{"encoder_mlp_ratio": 6, "decoder_positions": "sincos", "decoder_connector": "linear", "decoder_tie_embeddings": true, "lr": 0.018, "momentum": 0.85, "adamw_weight_decay_other_params": 0.01}
Rows from expert 0 of block 3 of the audio encoder, named by matrix and row number. Rows with one number belong to one neuron. Each number is 128 + 24 x the weight over its row's rms, rounded and kept within 0 to 255. All counts start at 0. Numbers have three digits each. After the name is the row's rms in percent of the matrix's.
# up: expert up (encoder.blocks.3.mlp.up, 8x64x256), inputs 0-127
# down: expert down (encoder.blocks.3.mlp.down, 8x256x64, transposed), outputs 0-127
up.37 101:134125137107129113112114162159121120120074113139115111212122140102123167141087118128127109138159133121104181112129112102112118117125160109115126146143118115141119145130130078137105141162142119144123149130095122090150130151098098133133124120141055147132143098150092141117157107143165100121119124121133121145149160150130142156094146170132112109137176162104150131091174147131102159104126
up.38 101:097107126115132093111166105151136101151119131059094130158114190131132130126138137101133113143117096118109142111153136122094134148125109147141128112124095138127130144131109136120119101128129118124143154111146150165138101099095117124151172155145149152135109144147122140118114139124130097104115144148115153138105169134124145155114108124127154120143080160141146119162147148118162103090114
up.39 104:159130131134146135153142127074161114135111142154147109062126122147115123152099148137211144126121125068145140092101129065122154075115146139110149137101167161101132132127117168133101109117161126113140108149138158120175110123146115142169144128114134122058124128163114107070109100123152076130117183147154151127123090131128114143110136139099133135123112120140123123141145153175121120124138
up.40 095:137131148139138174067154096151095180102122108137122121117158088117085138155143124142138112096111081120089141127106103115123190082140143156092123134172111091078094132133110127111142112139140143096163095164150151149158139111163140159112131139140131152130145151164142143140112137147099194165148125125138167133081127115198133111107117113169139145112087145115118117174122127145120132138158
up.41 107:082106081104145165151147149133146113099143125148147134109097072115124146108141100120129149156127113108110105092140128170122090150160110138119122073153124128144153123117122105180094151164133142163120131080133116107107133165136106137118094101111131134129135143164146168111118097134125111122109144141115117125183157128096149177088116131137123171188159084096116116120117140121138128124125
up.42 100:140115144125111107087135133043099134100139109107143092076131154115133141155154117135139151143164117156170142153129130181159112138136160093134161162116107137104128133156112174088119099123127117097110121151116117079159088152065105142167164125150168132159141121130157167137136112124134098116133093164132089134130133134123132093138149117134127156124137133107130146165108125147106100099151
up.43 101:134118138105090138066155115155115126116179131156088141150157182131100119155133129127104132097122133095125124155127133134140103120127058153138121112122138157130147131153133127136123126142086099101105110160119142095135138138160095155152149138129123128158112099152114105103128113127128116121140134107122128131106101139135076117143130142123134126127070160101116122110154120156155151133109
up.44 094:174119167157145137157156162169116113150113124111116154102135118149143118136099157155114140124155161118131167104121128137120108129121123080124170147139183141153099165157158140099130166145105143103116126096110107152059123115094126116094130140149169114162103096103102132135142115158141124174111115160138076125124156138123133116163147148141127102124132107132133128133170139094073109149089
up.45 098:153145139120147100091089162123139136122144139083135144160102167116138115146147137144092130072142160148130134157112115111075083137142164158140162115155128120069114121155140111132155136122169109137140162114125144162167127122098144149106060117186095154113098154150126135083097141126139052102104096088140116102088130070127171096150115149123103129123097150162126125127167108118109146125123
up.46 103:142113136100153155137142151136063133071114149125133127100137119138149143133140117137147125175121127148122083097125117159115175125164074147102142132133112116114188150125115120156133149149121115146080155126083100106148114155114114142174116132161106161171138074110129135116140146086170112129115148111141116112197093094098172144114131117117131135135156098157144112144113136154134135145116
up.47 101:139130108115137127144113158143190103137074106155111104126130098108134140132138096151117115158141115120185119103170139158135126176131126125123094160148120125076131153117118153146116127130166113132075149150160158096154130136084090113131121134139109131175127096164144174115136151132094129128123108168112139098143152112106156154168130115127110093129105113094145136142105111120142176135104
up.48 103:142136114149148180178138079096195130157122117143127140176126088142132129131141110158126119110101096152169049151142144095101117122144121169106108138122157120129106147126179138129110099092173132085157111120153131136122138124176112137171163095133116130079131135145084105092138150158122120101116101131127138116130128145137103096123125150121097106135113113063077115143160132115115081115118
up.49 096:114142085126153169170146146145147115106121143110120131083114149181103153141132125109115102102155101174100119169117156180159096119194101136154132109142122118097113150133125125118123099140146110108058113097125088140133139112150153126061139140121128114150147111086087165132147152143134144134103151163135146090142111127144099134137138146138133172144138115119143144078111126119136107143187
up.50 102:145117159128116118101073134160113119118133138108136085115092141145148121125068132135128165170139140106106181168141148138122116168124108146130115117177140155169131107119109156133142142137086143125168129101089119125136120149111130139142149120073081152162084075123164102134134109103127150114146057101131152156072125132127065147193113117125101128101142172198136140094102115118166135094121
up.51 103:122132110109110144073143132134134103127075153117117141153137129144132111118141124165138167091127144142133105159108119144140149107098138137138128136116123114106095135098113120144124093132139113116098124116181087131157136068157112153104122166107173137122151165165146125120129100142109150098137155132095130098124183129149088092154116115152129144193150114131124132094182089130096137089208
up.52 098:141117103129118151106109163163063135161159121064117122117130148129130111117109167150120113142114123074131109159132089135132067110104129125120091165158151118101131115150135157126137122138141103150120148106150107156121107133150120157113121118106064150117144110123158171084162141106153114128113092054129111133165116148128136139160131136123151127113160142117111113137122178151153128124106
up.53 095:059143113136128142140116121116171144172117108108128123138158104138195126125150105105135147141118121148139107121100163184076134092139155159109126121140143140122118126128151128095132146112111126154194081110146133112108127079114136128119122159163090143135104111146115105144142136112126146143066126120153101138102092149125125103118128100140128127061156125098142140143093165121118122136170
up.54 096:127124073145155122083178129156144156145175144133105127096125112122115173164121128129123108170131121110151116162106115165144093135111144121156164067118144125160137139099141138141099139120108109075121102159109142093093153101148126145114138088125111101060132109100130065106150097092138127145156138100151128106091106078154161121121142110093133147124109074151128163119140121159074089165152
up.55 093:143112115123114131113180105106083111141061135181116070100120105126133156107100146113087127148126161074111112126087112081141129097107141061119100110109133185107111134136177124121153142126121108102149119141141127099122147095181154104097150171075127117170105140141116141087096135134117114173156130170130175127154170097129156183114133094151121125131172123147149164109127118129151132144084
up.56 095:064112145124148154159139087135190165120123113153122136078155130150128134097148098131090132121086126082144125147076145143112164089118101143114107130108162135110134115104111129134108091105177123133099120126147139143130117080113122194141135142127135181104115111111110120124154151160114127165116152156134102135106152143117175167108145161142107154160128183090118110134111118126123149098146
up.57 089:126141109125129129114105140083151100145166147143115126089090109115129107115151136153123126159149132135124143142133144156098138124094104113109146095119120136151108146155121120147149109148074092130090099120128153129125121137162098132170149139111106110159131172130132143138128107138108145220122130123122105095196073133130093147098132094123131138095226137174128126137138110151164156220160
up.58 103:115137159143086150115167136096078088132133130137127095149127088138119092135086126156143120066149117168083157155120155121151123122125152095147146136096115157084179131152157139127134121153154121103147125097122149135127128099132136147149105112125106103157170156140166127114107082165111140086105104133171127160165170115111084145168127129137132131104166116114155108157153137129111160117124
up.59 103:137137075129134135092120135105055111122094131137135131135099089137123118153148108128136142137158137152120175074139120139144068137147149072133113118154175137137165120113114164111115117093120134100160125121098128112131132148136185153069134088100152112093138133142174184091098138115114114121125128108130125127157170158126138132115136141093132181176120128086156162096155093109148109140099
up.60 099:118137135128116111130113091109081145137136128142112110170119092126084174140136127101091153103122131140095159095142134117172130139131167197158165178130112124135076121130147151090148127102165091099094118108151126149119129102138114122116111129137105120124101160104140119102142117140086139166099094154106097144131135135133133125138130156114158126174093102077166153093121145119151146121083
up.61 097:171133091115163106182178115108093139106120115141127148148180146102129101135140117142135118115119127119148125130110167122168122146116121159137154086104113160124149113139145118110137135140119151122117171141072155138078140121134099113119145140169130067121167143146112092146138137114164115155132141145155161152111164143107145108149143140106110114129079110114092144086133156116114128116126
down.37 096:092121130123100090132137108122133092116136119129137137121103160103148138157111106097123087161171135140199149154138176130121110122085126146122117087163122113148119118134076129115100138156138125136124079117106114117098159108138117153084127137118129102122110146129151121122135141125143142130111102173154129125107177137170129110150135148128138088108126121190153117184161150157126133150131
down.38 094:156114159130172102099140135164131152144104158159123114140110130133129118148130128104131162110117156162120115167081094109158148119107124160108114179187129093115115103135135138099122162092122135148139112160120107121139118139156140165079072139139127084111120145157145123076144115119146101148114115117136126114127157131111097126097129112099177126142120116148089135178067144129118111160132
down.39 097:099106101118116131129129110131113146136120108162125176144130164102115098109139118148154108120091127138136119129123132147120092124159163151120164132162104103086105188090139154087152151151125140117121134105139138112147117105046140133198129135122111125148128114097095105139112142189118087142088094134115166113151147142128106119183140149153129127100165100138130151147136084083090109099125
down.40 100:117123149175143127132139062148109083084118119142159129152094130107064096127107152118140139088126149147146154197129135143158171146140108132170115106118123127163108125144101123163106127139108169113150122109133128126148165105101122138138167150140135129115111139138099126084129132106141127182111144188090109117159143158100115130159136156167127110134131116150115156139121111104107106105174
down.41 105:099111085125114126118111123144124155119145094124137123127157106147110124112148066129128140119146113106133082136107140121118127137082140134117119108114120108095141137132130101115128156125101142128103137139093154129091118140110177165147136121113112171165109158134169094105148136097180110130183106133111133114155112115145104133114139112125102175109106172130113151123097123111148137105154
down.42 098:103154150101116132124136057105120136151102117107104117131143158128203124153130152132120120117100166116125121167113128073116132126149112102153086139151139132119104125144094141169093152114139121134114112158133116086082114170165158162134153131150145095086115113156071167115132120157124099107136144130135107078133084164140112147155119142150140143108095110163145136144144120141113120093097
down.43 095:126116145113116156163122109135167124095176126124121143095127104134115133168136117100181150092098128148073142150127131131142144127151139147103101067133120132145157096149136159142100143103138119136133141109096123097149098072168164128104093125160161131117126117132106153143165133133151153129132105141115127110090169140124089169103124135112149126113125139148124103150168091138162115120109
down.44 095:124150102115143121131151104174118099139142156136170124102093163139108087116139087169120131125121128155111140122162139113101102130152130099125115122112163167144127155123138128169127120122097117161135103135101125131149126132137104160117150114139093109098135072144106115129159141102116168176078120168098136142120099115141162095133140163148148110119112130168110166102170125173129130134133
down.45 094:120149134085155141104151145147135170138071120156150112113143130123134155137133113079120060174143139102143157117123135174135166090107092113121082154110113094124108121117133159113097151110105158173122125131155131117153125125159097123101171155136101138077155137110138136160084105145131162087107086151143186089106137160163155131113154090115125131157133137124117078154129127126124130163160
down.46 106:150118071162116117104118169089132133169092105105118151141149085148104118121136144163101150134075132115165112124152132087094125155161159133115108097132081116149127135152144158143144107128144096144097117123129104140140158162136154146108151136110098116092138137128092151174117108114092143102093123078126112122120124150139132135097128129133095156120161153101101112054142090132122149129095
down.47 103:106129129133133122086104134088146140102145168116102136158108139159133141067127138129099116170147117087154140138188160124167143156130119177166110143118152125107104120145086132131104105131115138070116135154135136122136192138119141137142150137082126161137149107132136162135131106094141157109119132136139155116158119129124112128141126118147116124159117109106133129131130116136145132109094
down.48 099:112091145126107113136147145110108180119126116102133147073136149103149153148135112109137142102164127121106088146154130149145133108118102148142103159141146134105095118144125126129066093142119110106156170086135158154081086148155123132128098111084142115160168074117176084088097128117131156134145125083143149123186116117161167137149122127139155091109123157122126133121163188149133108159102
down.49 100:135153156090128176130100111170065159142106132145127123136136159099093119130116148135132183162126116179101152082134155128125138118143123144138141140121146120118144107086144090143109164103103161166143105159198116177122101140135109138151104155134137130157125095139141113139124124146155135143107120105151122115120086112114130136123155121120162156117138142147106141076130138123131096111108
down.50 106:106153062120105072137120125128092112115138144109142104131131148119102139112141175153117107081124110141132152111124149138153148120127121120157113123128146148097120138102137088125141127128135128100126098156175140064106149088126107112136136136131087163129124120102188189128150071149115133098158184147127124131109127120140143113060168131160126097119098137116096134128170121125112132172115
down.51 102:125122096147121155096124113138111129146129122137115142141101136116148131170111138140159095152185123139134123071160094114149174103148126148117133127143114110152112128121129108137147139150141146151109135101116133105112115115129129138151173158128110128117142083105134118153151103143145112127168082147140111102123109080117118163161155129179105126112150129081159133079102157136120197096087
down.52 094:060126109128124118133144131101097110136119102136091152156133131108137093141117119100157151124118170132166155189118119120130114124104176101109105077138121138141107162186121138075164135131132145124099125146118158114125156120120158115120152106163124137135130151155131142099177134153160103160144157155158151141158119136121132146173077141092135142159151124170119138129107138095115142185137
down.53 093:187139139138089148132117173107115135140130120091128150145144108125124108131118110120098085130111134120147154083120115108136140146164134161118161117126130159184133111099146095110115105142111170178139125124087117152135123138102168140094144136104160155143109095129121127117071137142074109116149118120115139125119113139119197131125141135162127115153132104118161087109147081147115163144194
down.54 103:155094183146104133125120142136111129088129150125132131084126166116105136122133090133132125162133111155143162177164138145107153135100144125123162115157111120128134109157132104146148086122131097077136120098137103165193136073172110091168107114093102119153168116115145123097184160092113088120122111091179115139097119113128103133121117139108152165143137142137115132118132147105108134134123
down.55 096:144103178122130100128084140099140118146122131130122096132109114140183101136205125113122136130140125132125120110136119109077129073108133112136100114103105150158144098094137116146133154141155107137138146147140160178136136107157091110101149122105109121111145136136124125163075148127154099127125068157129123141181159165106116156124131110157103097130121089132149176155116137091109103117139
down.56 099:163120142134107079127094105133068129114136116145100122141110112141110167137140143111144127125106154125126128134182127156112169109167124129181124106144120147130087089181081118141082145113060139142141126145155138135109139132081112125126097100096147175122097129164161105129146139142178144163121153157106164127139099104112085156140102154131121102100120106141129155111108093140139088096102
down.57 093:160122125147089112113126135067109140137145123128119088125191139139136135110146127109127145150126152171117125098105115096161120144119136158105108154133121123082182114154139125104147154069163170120111084119191115152149130121109099128113114137087139188140110113117099126102165136146123108159105108145096110144113151136127091138134082140154155130117095151109134130120118098140126146100087
down.58 103:114092135164130113124113127114115110147107113111117128126094101120208110109132076120130113110156146137103179110122125138102124129077127132128109102129125162151067070126137096127114127149121121131160125171122148145125125156177106114144128079082133072164126125102129130139132136177100104120125105107119093147100168141116149154119120145145114118147101118143118146110093143111143162152111
down.59 094:135118138141089122160153110173133133124097177117140111173112150145137160149140108094118091116095158216146134162142143144120108107172130157094113144131109137097121121127144156093157108130160110140141099169148158146108112116110125102171112145147137110185108104121118144109110094095139107109152158110104140137121102096140144180108120157129171115118129108147114120146131160122163139144133
down.60 101:118132141089124135159088144161176082101128166154122119076132064119153114080127118128121146157134117079155115093127133116102118135145110170121167172105161114128121086145151195135140128098145124116131165145144123150123126130166150112090090131081160127158148125131163121128110160120196136110118149104136121114169144110097161118114106144104178168135108160107086109114120118123131101143089
down.61 093:152107163117106166115108116107128112153076129162159163134135126115123153097156162101132102096111178147117104130126169112118112152145157148143141138112159101125168189103145129115145113150134198134096082109115199131113128121112154126157105158143125137137104121126092147136102123149095114115164130130122165137147185115162115153132122108145126133122100164140141119101161154142126136126159