python train.py --model="encoder-decoder audio transcriber" --dataset="short read English sentences (LibriTTS-R)" --train_examples=26041 --time_shift_ms=50 --n_mels=80 --hop_length=160 --input="log_mel" --spec_augment=false --win_length=512 --tokenizer="word" --vocab_size=5132 --encoder_arch="convnext" --encoder_norm="layernorm" --encoder_activation="gelu" --encoder_mlp_ratio=6 --encoder_inner_norm=false --encoder_moe="soft" --encoder_drop_path=0.05 --encoder_num_experts=8 --encoder_moe_every=2 --encoder_expert_mlp_ratio=0.25 --encoder_slots_per_expert=2 --encoder_shared_expert=false --encoder_subsampling=4 --encoder_layers=6 --encoder_width=256 --encoder_kernel_size=7 --fusion="prefix" --decoder_width=256 --decoder_layers=10 --decoder_norm="layernorm_no_bias" --decoder_norm_position="pre" --decoder_activation="gelu" --decoder_mlp_ratio=2 --decoder_head_dim=48 --decoder_fused_qkv=true --decoder_bias="none" --decoder_qk_norm=false --decoder_parallel_block=false --decoder_inner_norm=false --decoder_drop_path=0.15 --decoder_positions="sincos" --decoder_prefix_bidirectional=false --decoder_connector="linear" --decoder_tie_embeddings=true --residual_init="none" --optimizer="normuon" --muon_scale="original" --lr=0.018 --momentum=0.85 --nesterov=true --orthogonalizer="polar_express" --adamw_lr_other_params=0.0024 --steps=19400 --batch_size=64 --epochs=47.7 --lr_schedule="cosine" --final_lr_fraction=0.1 --warmup_steps=970 --weight_decay=0.006 --adamw_weight_decay_other_params=0.01
Rows from block 3 of the text decoder, named by matrix and row number. Rows with one number belong to one attention dimension. Each number is 500 + 40 x the weight over its row's rms, rounded and kept within 0 to 999. All counts start at 0. Numbers have three digits each. After the name is the row's rms in percent of the matrix's.
# v: attention query, key and value (stacked) (decoder.blocks.3.attn.qkv.weight, 720x256, the v third), inputs 0-127
# proj: attention output (decoder.blocks.3.attn.proj.weight, 256x240, transposed), outputs 0-127
v.188 105:538559469503512524545504456477485503458445489459487508552457484453496559550499513501487448432529452441472480432477491472479500475534532520515484493481499490517578485518499499537561536540471422521537468565474608458487522428506506451496494468506510601580495495459553494461485512551394510523522519510484515438571512474543471500424546553515470486522507529502567558515477439527438552542511
v.189 107:448488454588499516531463511463521481419547494500464545490488564562511567531503522455491481525439481437532454553500396455462468498522535532432476458505519447505487488509504476465488514594472482498514521482418459480533416479462504560489441540562526563457530464500529470460557471564575481480509497508486583497442469397471603548528487557552507485464483447445482527480534526409459524520562
v.190 101:523429443541488510498548487460535453561477480418529501503509508454517527475514529535430500467476498450526472512510562539518473502534495523466528510436509488468542456483512457459468502516541510444532411471605458548517436598553510554507466486491472541501516450541508521470563528453414484437583561460464490527513414471476480585496470490390483439483566507536491500554519548511463463514485
v.191 104:497526494457474513402499545494558495516513515549522545573485529553503540451422515458479527484450390504405487588494434466498504522499469537539544566509509506420455542481542527492498532550517482465545459543514485476506448459514477492484498441515500469527485445474502492445506527543585426519441490523495479534483556504497541549479506426524512433527502565518469550539427518513490548523570
v.192 093:470527466555511496484460536458497529559501504446448486551533542487544558369549487535475471504514504544474482576504501482483438553436460477470561446498496511566472579500549422516466471506479513446512562506512446466456534519491546446455449469501542459512521455507438540487441503499506573465521554455450494568473564517527487521480480531489533459492486463579534504477510484469537474459563
v.193 093:464489472558437492499556453492534500507477545450479491503542502448500557510537545505508524517519447428474481528450529529551489516489500481525512515500459513527472464484512519498418452503601519509502440501506428485539543446487521515498382529527498497472550517536528528609489523453575575497474539445520496498510541518569549549470427549570473529428507388488458561394443512466515500511451
v.194 099:540494472467514442558527470567448520516529446490532493559488566479467535494534532513470527523479496577551496461439523398497546517446525505476435476569545497520472512544538487519485482512519516501518452463454528485514490525446570558529509543496470515478419407497500527465469470540432538481541461473556480459496520498495506544482544587460493494542472483505539498467536473480550477427578
v.195 095:542534528474504518477515484516507510507472444612487459552487442535556551577506514491504506474478483460478513489435546480457555512513501454477466534497521529438457513457477550422502475478500473516464536570567567432506458431454495575471495478486498471576520538442538436495551485524520494511550513508464507568502459467464541407561462466528544450462443410511509514437516541545506506534545
v.196 094:508508477608479500539461516496513505552511515525490472513387482538498410505521592386498484523478521426516470433527533464512522495492468539478517418479563490475460470422508560481466476469546437431502413489512442535526461488456540544521511459483473488492494456401536552520468530450501564524529509487505506454509517492553400478480551504527521494530499471451497511467467500496531524579424
v.197 094:427517514507523495465565439517537502506458524541502412511534454503456506452460485455484546480479498497497511519482536515444616501502566479534554527544497490492538533518645494501531497534489449521516500574529509481462508520529486472490417508580540506477514432513470461464602475494518520557455493437535503467513494507504550463394569524540501473476546521495438576575577507499476434458490
v.198 094:466545511553493547463509532449488563476399485512495475432531533511482530448420442597558445527498478463485486509502456476511563536462514542455478434498579538475502447436507525551494526535479453475496540504518484549463506435541564479503519496485490530462479488555484452554531466597447543546509483527600476472566554487460535475510530497503469541480551529560482535456491447524534513453527
v.199 087:510544478429559467534401539436455465534518553544508558566548526526579460497525511510442544515423578467548426544559515502454456466469473550457459576559541502527512531478551504459444477433513543507482522563556541536486572486511513537450389516531473520452544491497555410523481425451502489420550519481455471495469474560454527493530551461491462584477541556493408503468410444479420529555478
v.200 092:510436476462456459508516515492587516471491621536506449478459443490495490521474413497523563506516525545561499511558460510524533512476515399474515421549526483466485493519476459424539467514477480456518505561540538485474530560522471489463460483507459539499450490481543480500473445508536454516537516529514424415429499505532498601487581515550565528552509466494440477499523506490529539523535
v.201 095:538584489472429530531440483478532512503443526578461448511493536430492453457457460553611464503418473542476524421489457588473524486541487451517522466533475575503488559576520521528492461549397537544487442555645497480560416415507525512534471529530415502547469547442495515533516514496534554472509542496498471487528457494419499530503547495520444475497516478505554491431528545520482487497523
v.202 095:533582445470474503417456475495531435536404524478493526585470463489425509471486566554532456449521423465482441503464445530506476512519540471459475528488476504550582514485446565500555528445473499507471505499508556502461429459487545607485568554517538453470490477507544498481489469471559505539442469510578532412500486502543532510572518483518508492484527560530485555505552555454523539494490
v.203 087:510467533474524459590549537483476462471566528554521530489493491447426513481581572443478498482505468525451509471547474410525505527497548431599451463502483472496442493441487503490499530518542451487496552487501515526573479535479488557471516486446493520495500510465563477482442533528540528531482584451538509528460521478449452428548607563440556497506512444503494465537458495462529524457480
v.204 103:519509544412539493454530446513522520585506467471476451524442531491482456482519541467500502519482447510475482489473550488464531496441534455477537539463518474418462503502489457556477453520473542509489471450571470597400468504548460510444487430495534558463508488537534493471420456422564488507505466539542507463468522514536549524525519490529516458533463538538489507520444485544467506536449
v.205 097:504493426486565514524533425525512455472486508415479576458541535496431531490453509535512515472490519472496496521433474545478472469486479573453517431495468522492505516500449495413476477552511530461515468482533549485509499493464480533513581523543508447511542490435522466496524474549502540523574553583436519541518486508495515500493502488536477479533535487539440572476503488470493456480457
v.206 094:534513486452506490463509436447505514419479459470483516465490565489500467517593438476522486480546565481490502504455501468449536548515453590502503497485560501416599535472514455515501507471414519544467518487468460531446479466512507454476453530480529499484457493408490432549517494433535518553542536510525433518503514474437552586507458543471520463586473474512568425574487479504518453552513
v.207 093:584444521493502534480464529454537584473460480487485519465481495495447454526552500470510504513514555476502449507545459558485505471535541505477516503394549466520523547448518419520490570512549521555485536524424500468543535501483514518457524448508535495511521442477559511451543411558486488524503453476538452583417525480412517501485507498461580523498479521479526491542490422471413520509473
v.208 097:509491566474486392489544568488514512477516500570499461535525522486516549533460442452553461503471503416535515507485536432477480519469568499506448475503404495528506466501532463504593522493510498417545428483478506469539533548472579497503528447490460550529484454425496502558507463548509514455530487493465563549551507571528434534533537532502536479459517490445549475532484543498426477600522
v.209 090:478487549555511579498531451521552481498471528559546508498550508505479494484543480565488466514544501506446539458548464509517445441561487460483543577450486470491522481472532584458475485508519457459487481451468568451501492480498515466554520490476446451533478456536416480473509499513470521460451481476452494539505514481478514524445486569527469519539471476466562571504497593459585482499595
proj.188 113:485459512550505524475476537492499512506466492557567511483490523500548532454520483459541527513472503467546413507470501473423547512497486452455499547539491469473520443500471478524499494476490571511533491543550441471559424497528484562522500534474503502469522520489524518569505399482501485475472530465556590542486502493566577503498444435515498492460558426493477526493451544479559524515506
proj.189 116:455477507479549440488540434527470495580543472534492483492466468452495445498497494492501527488571518539414577461506574539466471459534500509477570523461490562515536573479542463490558425490490524521497497577474476559454580550540519611512546459506543485563516487444495458496525445420479497496503506489443500513520531570545435461419501519480493473495559477514483491516566463444456486486474
proj.190 106:526513536450480504483469499558532472495549488616514495438509431463510466520462505485496477476515468556507487543538476517475523517491523395533473476492529521554479526508527474478534458511461467456475497524498577473537532445448546434504504601496505482470486480496494535472463559474531506567399467541521516411484480569528478505480473516536496520454507505507441446524483527410422522592497
proj.191 103:456460566509451503509569454456496541450517476490475445479458487440449494488488563456518476516566532562515532493521537513533570508482476536502516459482598467535588518575531439532449416484551567472496525446495552478560506520504541509468522471511546468490450519476527466584498522469475496501529543538493540442453438475568532521431460523435454477537550489451511467468481511478508528471491
proj.192 086:529518482568495463482496441552546498476626445460497534468491582479362555550501490448570549596453454551514491465542493500495517512497512497469488528478521517613519473522503488496496518524522500572544443548502486499531454492550501497509532471408526474524517520500477521481494473505474514456449475445495492470565456511492482484464571487454498509550500507559544488500483461564490453472461
proj.193 091:489477521415545447512470475571455507522539490530485452497447480553507529498452479511437485489516498543478490540582523490443492484519524547517556534506486473523520468468489496508528513539439473508465492572511496489429493536462495481539501539471501549509441475494450455515442526533466463541531538461536515449549523533403498463449555484516511578562491526502610481493555519610514513528518
proj.194 090:495502533522605493497504464492475552540467481534482549534468457483530512503423481547511440473530569496412491498423522505488482467508514480571492580506464440506508573533547475522512482490535436532476481464538564519460490515556470479393511527411486500471555483502529538490510437531503426510523491498526539517438506514479484472461460448512507489471503605511387523572574530510473477573457
proj.195 091:483466519469489453536497541505427528482572452508514563498561514448488491587481513514415449470504473569476493524528567445457464515499503447568530403525533455476528495478534405489463480513399551550513499510475473583497528475489496484517445526489466555484528509428479574490457500560506441483519488497474592552532460502506519467528445535476548439505553494467498495520431607483555467454428
proj.196 095:522548467494531479532488535506517475506518498498552505492497533485526583513541522485453491525485409537439491545501466457436515522532496509509485613555476553503545515538491499497438439461473553473479503528492573432391528482490469477525528513496529446499500485548367437515511490451497505493517485484471467500530494391525503546476535419503460558448472517541522523520514550400485514456476
proj.197 094:563506463460473523474468455495476519481508518510513534511450551558535487531471534501548471490494454483407423497483490537534489496429532511549516471465538558545443512567370478533527500498576514498548556430463475483490499489545483486503514514539481423530503535457449554424514512520567497487502481578490543491510469531536417508537461423527436536484566460515502405447484507597525453535505
proj.198 099:558446534500479527486559514495522460535477560574482455572514536539454446530554519393470468514473581591438444518593538479464430559519547480477449551531519458547524468456467451496514546465450453512459486534507533544459501548588487564483502512534482435548505511449522495496475538472488469461536437512479451557468549512575455510442557437516471498489531486483519455549538509560564418564470
proj.199 082:526500468550507562506495438517507504518522525478499485477504545497408465521508518510456488464517525544458515485482591550548487516520452519484596428436494500523449541500482490492467442490560436530567463401555405472505443536443529529505519437545446512521533466524410567527551489465536461532525538468525517485524598447576497528501467487481539492518487471439450536485461516531447486475526
proj.200 095:501534523531527462472504447483457458496526453511531461508457567511541450446457506470519426479497532564527613571518546533482493458518499532504462440573527557492457445494515530456483416501579537472568478508515494444518511559450483525483491472481520568498469515541467456532480498533526473552502511456490509535498463497491495473460504507510441477464590575497493462558570431442532452549468
proj.201 089:464472536484566504522482486449439505447482472484554500416536523497546428524564580473564480477536531496485407511567462471509467554520510423499501531507512502491516470463563476477513569521535481491491515442470518572425470640510499480442471509424463520451530527497491503495525506571587557459497484502432486421494466484463476526545445504532532516446488557554529530590461548449537432476471
proj.202 086:551497511446549503513508502497519403491498502533536473502522552606550450512512454449435513429490574532484566453491470513487467447456484488479515489497495520507474532517505514528432465457582589500488500468491421534458522467497436437566495484502390505480483570440467502491494558482505447471495457490494430533516500548548499491500503507514485523472543437444492545490493488533578523569425
proj.203 087:543569541515445415455436503464480534486545488464518502536470485546511555469474472435551463484544477448515529488562507518517539514533511539501515491536521452528454498488580501527452486488465531517478459484474553478513537529452480579518401534509523507530413479536504558510518549493508459561481507502517494465528514444483536524511467551572400523448520541472455464501561532496507447483476
proj.204 100:503559448551546514534476496499506499451403476480557497438500492527543540489513511507533519435449464516404507511548461536537369525518411507474504472482522505496514491450470527513523492484498497542519530514488549488506487536528498405495568558509517516558531534480505472562506490558476488559494497461523470519532490465492596459530534414495491480507546507572536451489502525414512529474504
proj.205 100:518482516437508488508515490512494381546489504557440551547542477477584451544500426499514493522509522504522568427527541453505514492443515479494551510452455514496515461466426503463575488492479515535526504477454417498520568522523593489535451518558473565481479503473497448441496563427546586535423512516382511464465517460490459545514470507450543538541536450475486539521535502455435548502514
proj.206 092:422462520513546516487426550511489497469474541549469491581544480503464523532443492527518509458570470488566538573503436489478445578506508571501480533502435528613437465500485427492546482503593524478533530505563542532522461480579417479463514574480535478534479494517557538446502504541363509449517492397462454493471437446513494580554500461456523483534494505502502534500521490495492449471494
proj.207 091:472560492538483543428564477470447468520518483549525441498522436512488453485456498471519524543531482471529481524521464491471483560534442522408490524544481468494481478574428461436492428512487508441489460519525479513474524496503517558536540580547526489475450511554532519564446539527491518458474547534538482439572454482571481518536515499569493529518549521481403489406510484583506514515451
proj.208 093:509551417508532522581527503457474498552466549442522506569502513502488535519504486504426554549535470506483418458504469544589595485486520536534492472516518493548519481466501519463479470519461474446447512495521508474469510541567500516514506501478461542459492439556524465478439493480436460472537591481559534424460471454517518549468481461534480431473535599489480449475466527509573499461526
proj.209 087:470516509511493508417448545506483453523502470509565553514504473481466554583516591495430481477559583517495468443440469427473566538489459583493461486519470434531552515517477418482477537565543479555518559467471505464462483509526491510469561523548515557489474475532500493449518481541493550494582484503498505517472517476480532496530502481480517504473515418502415505468489477559547564426452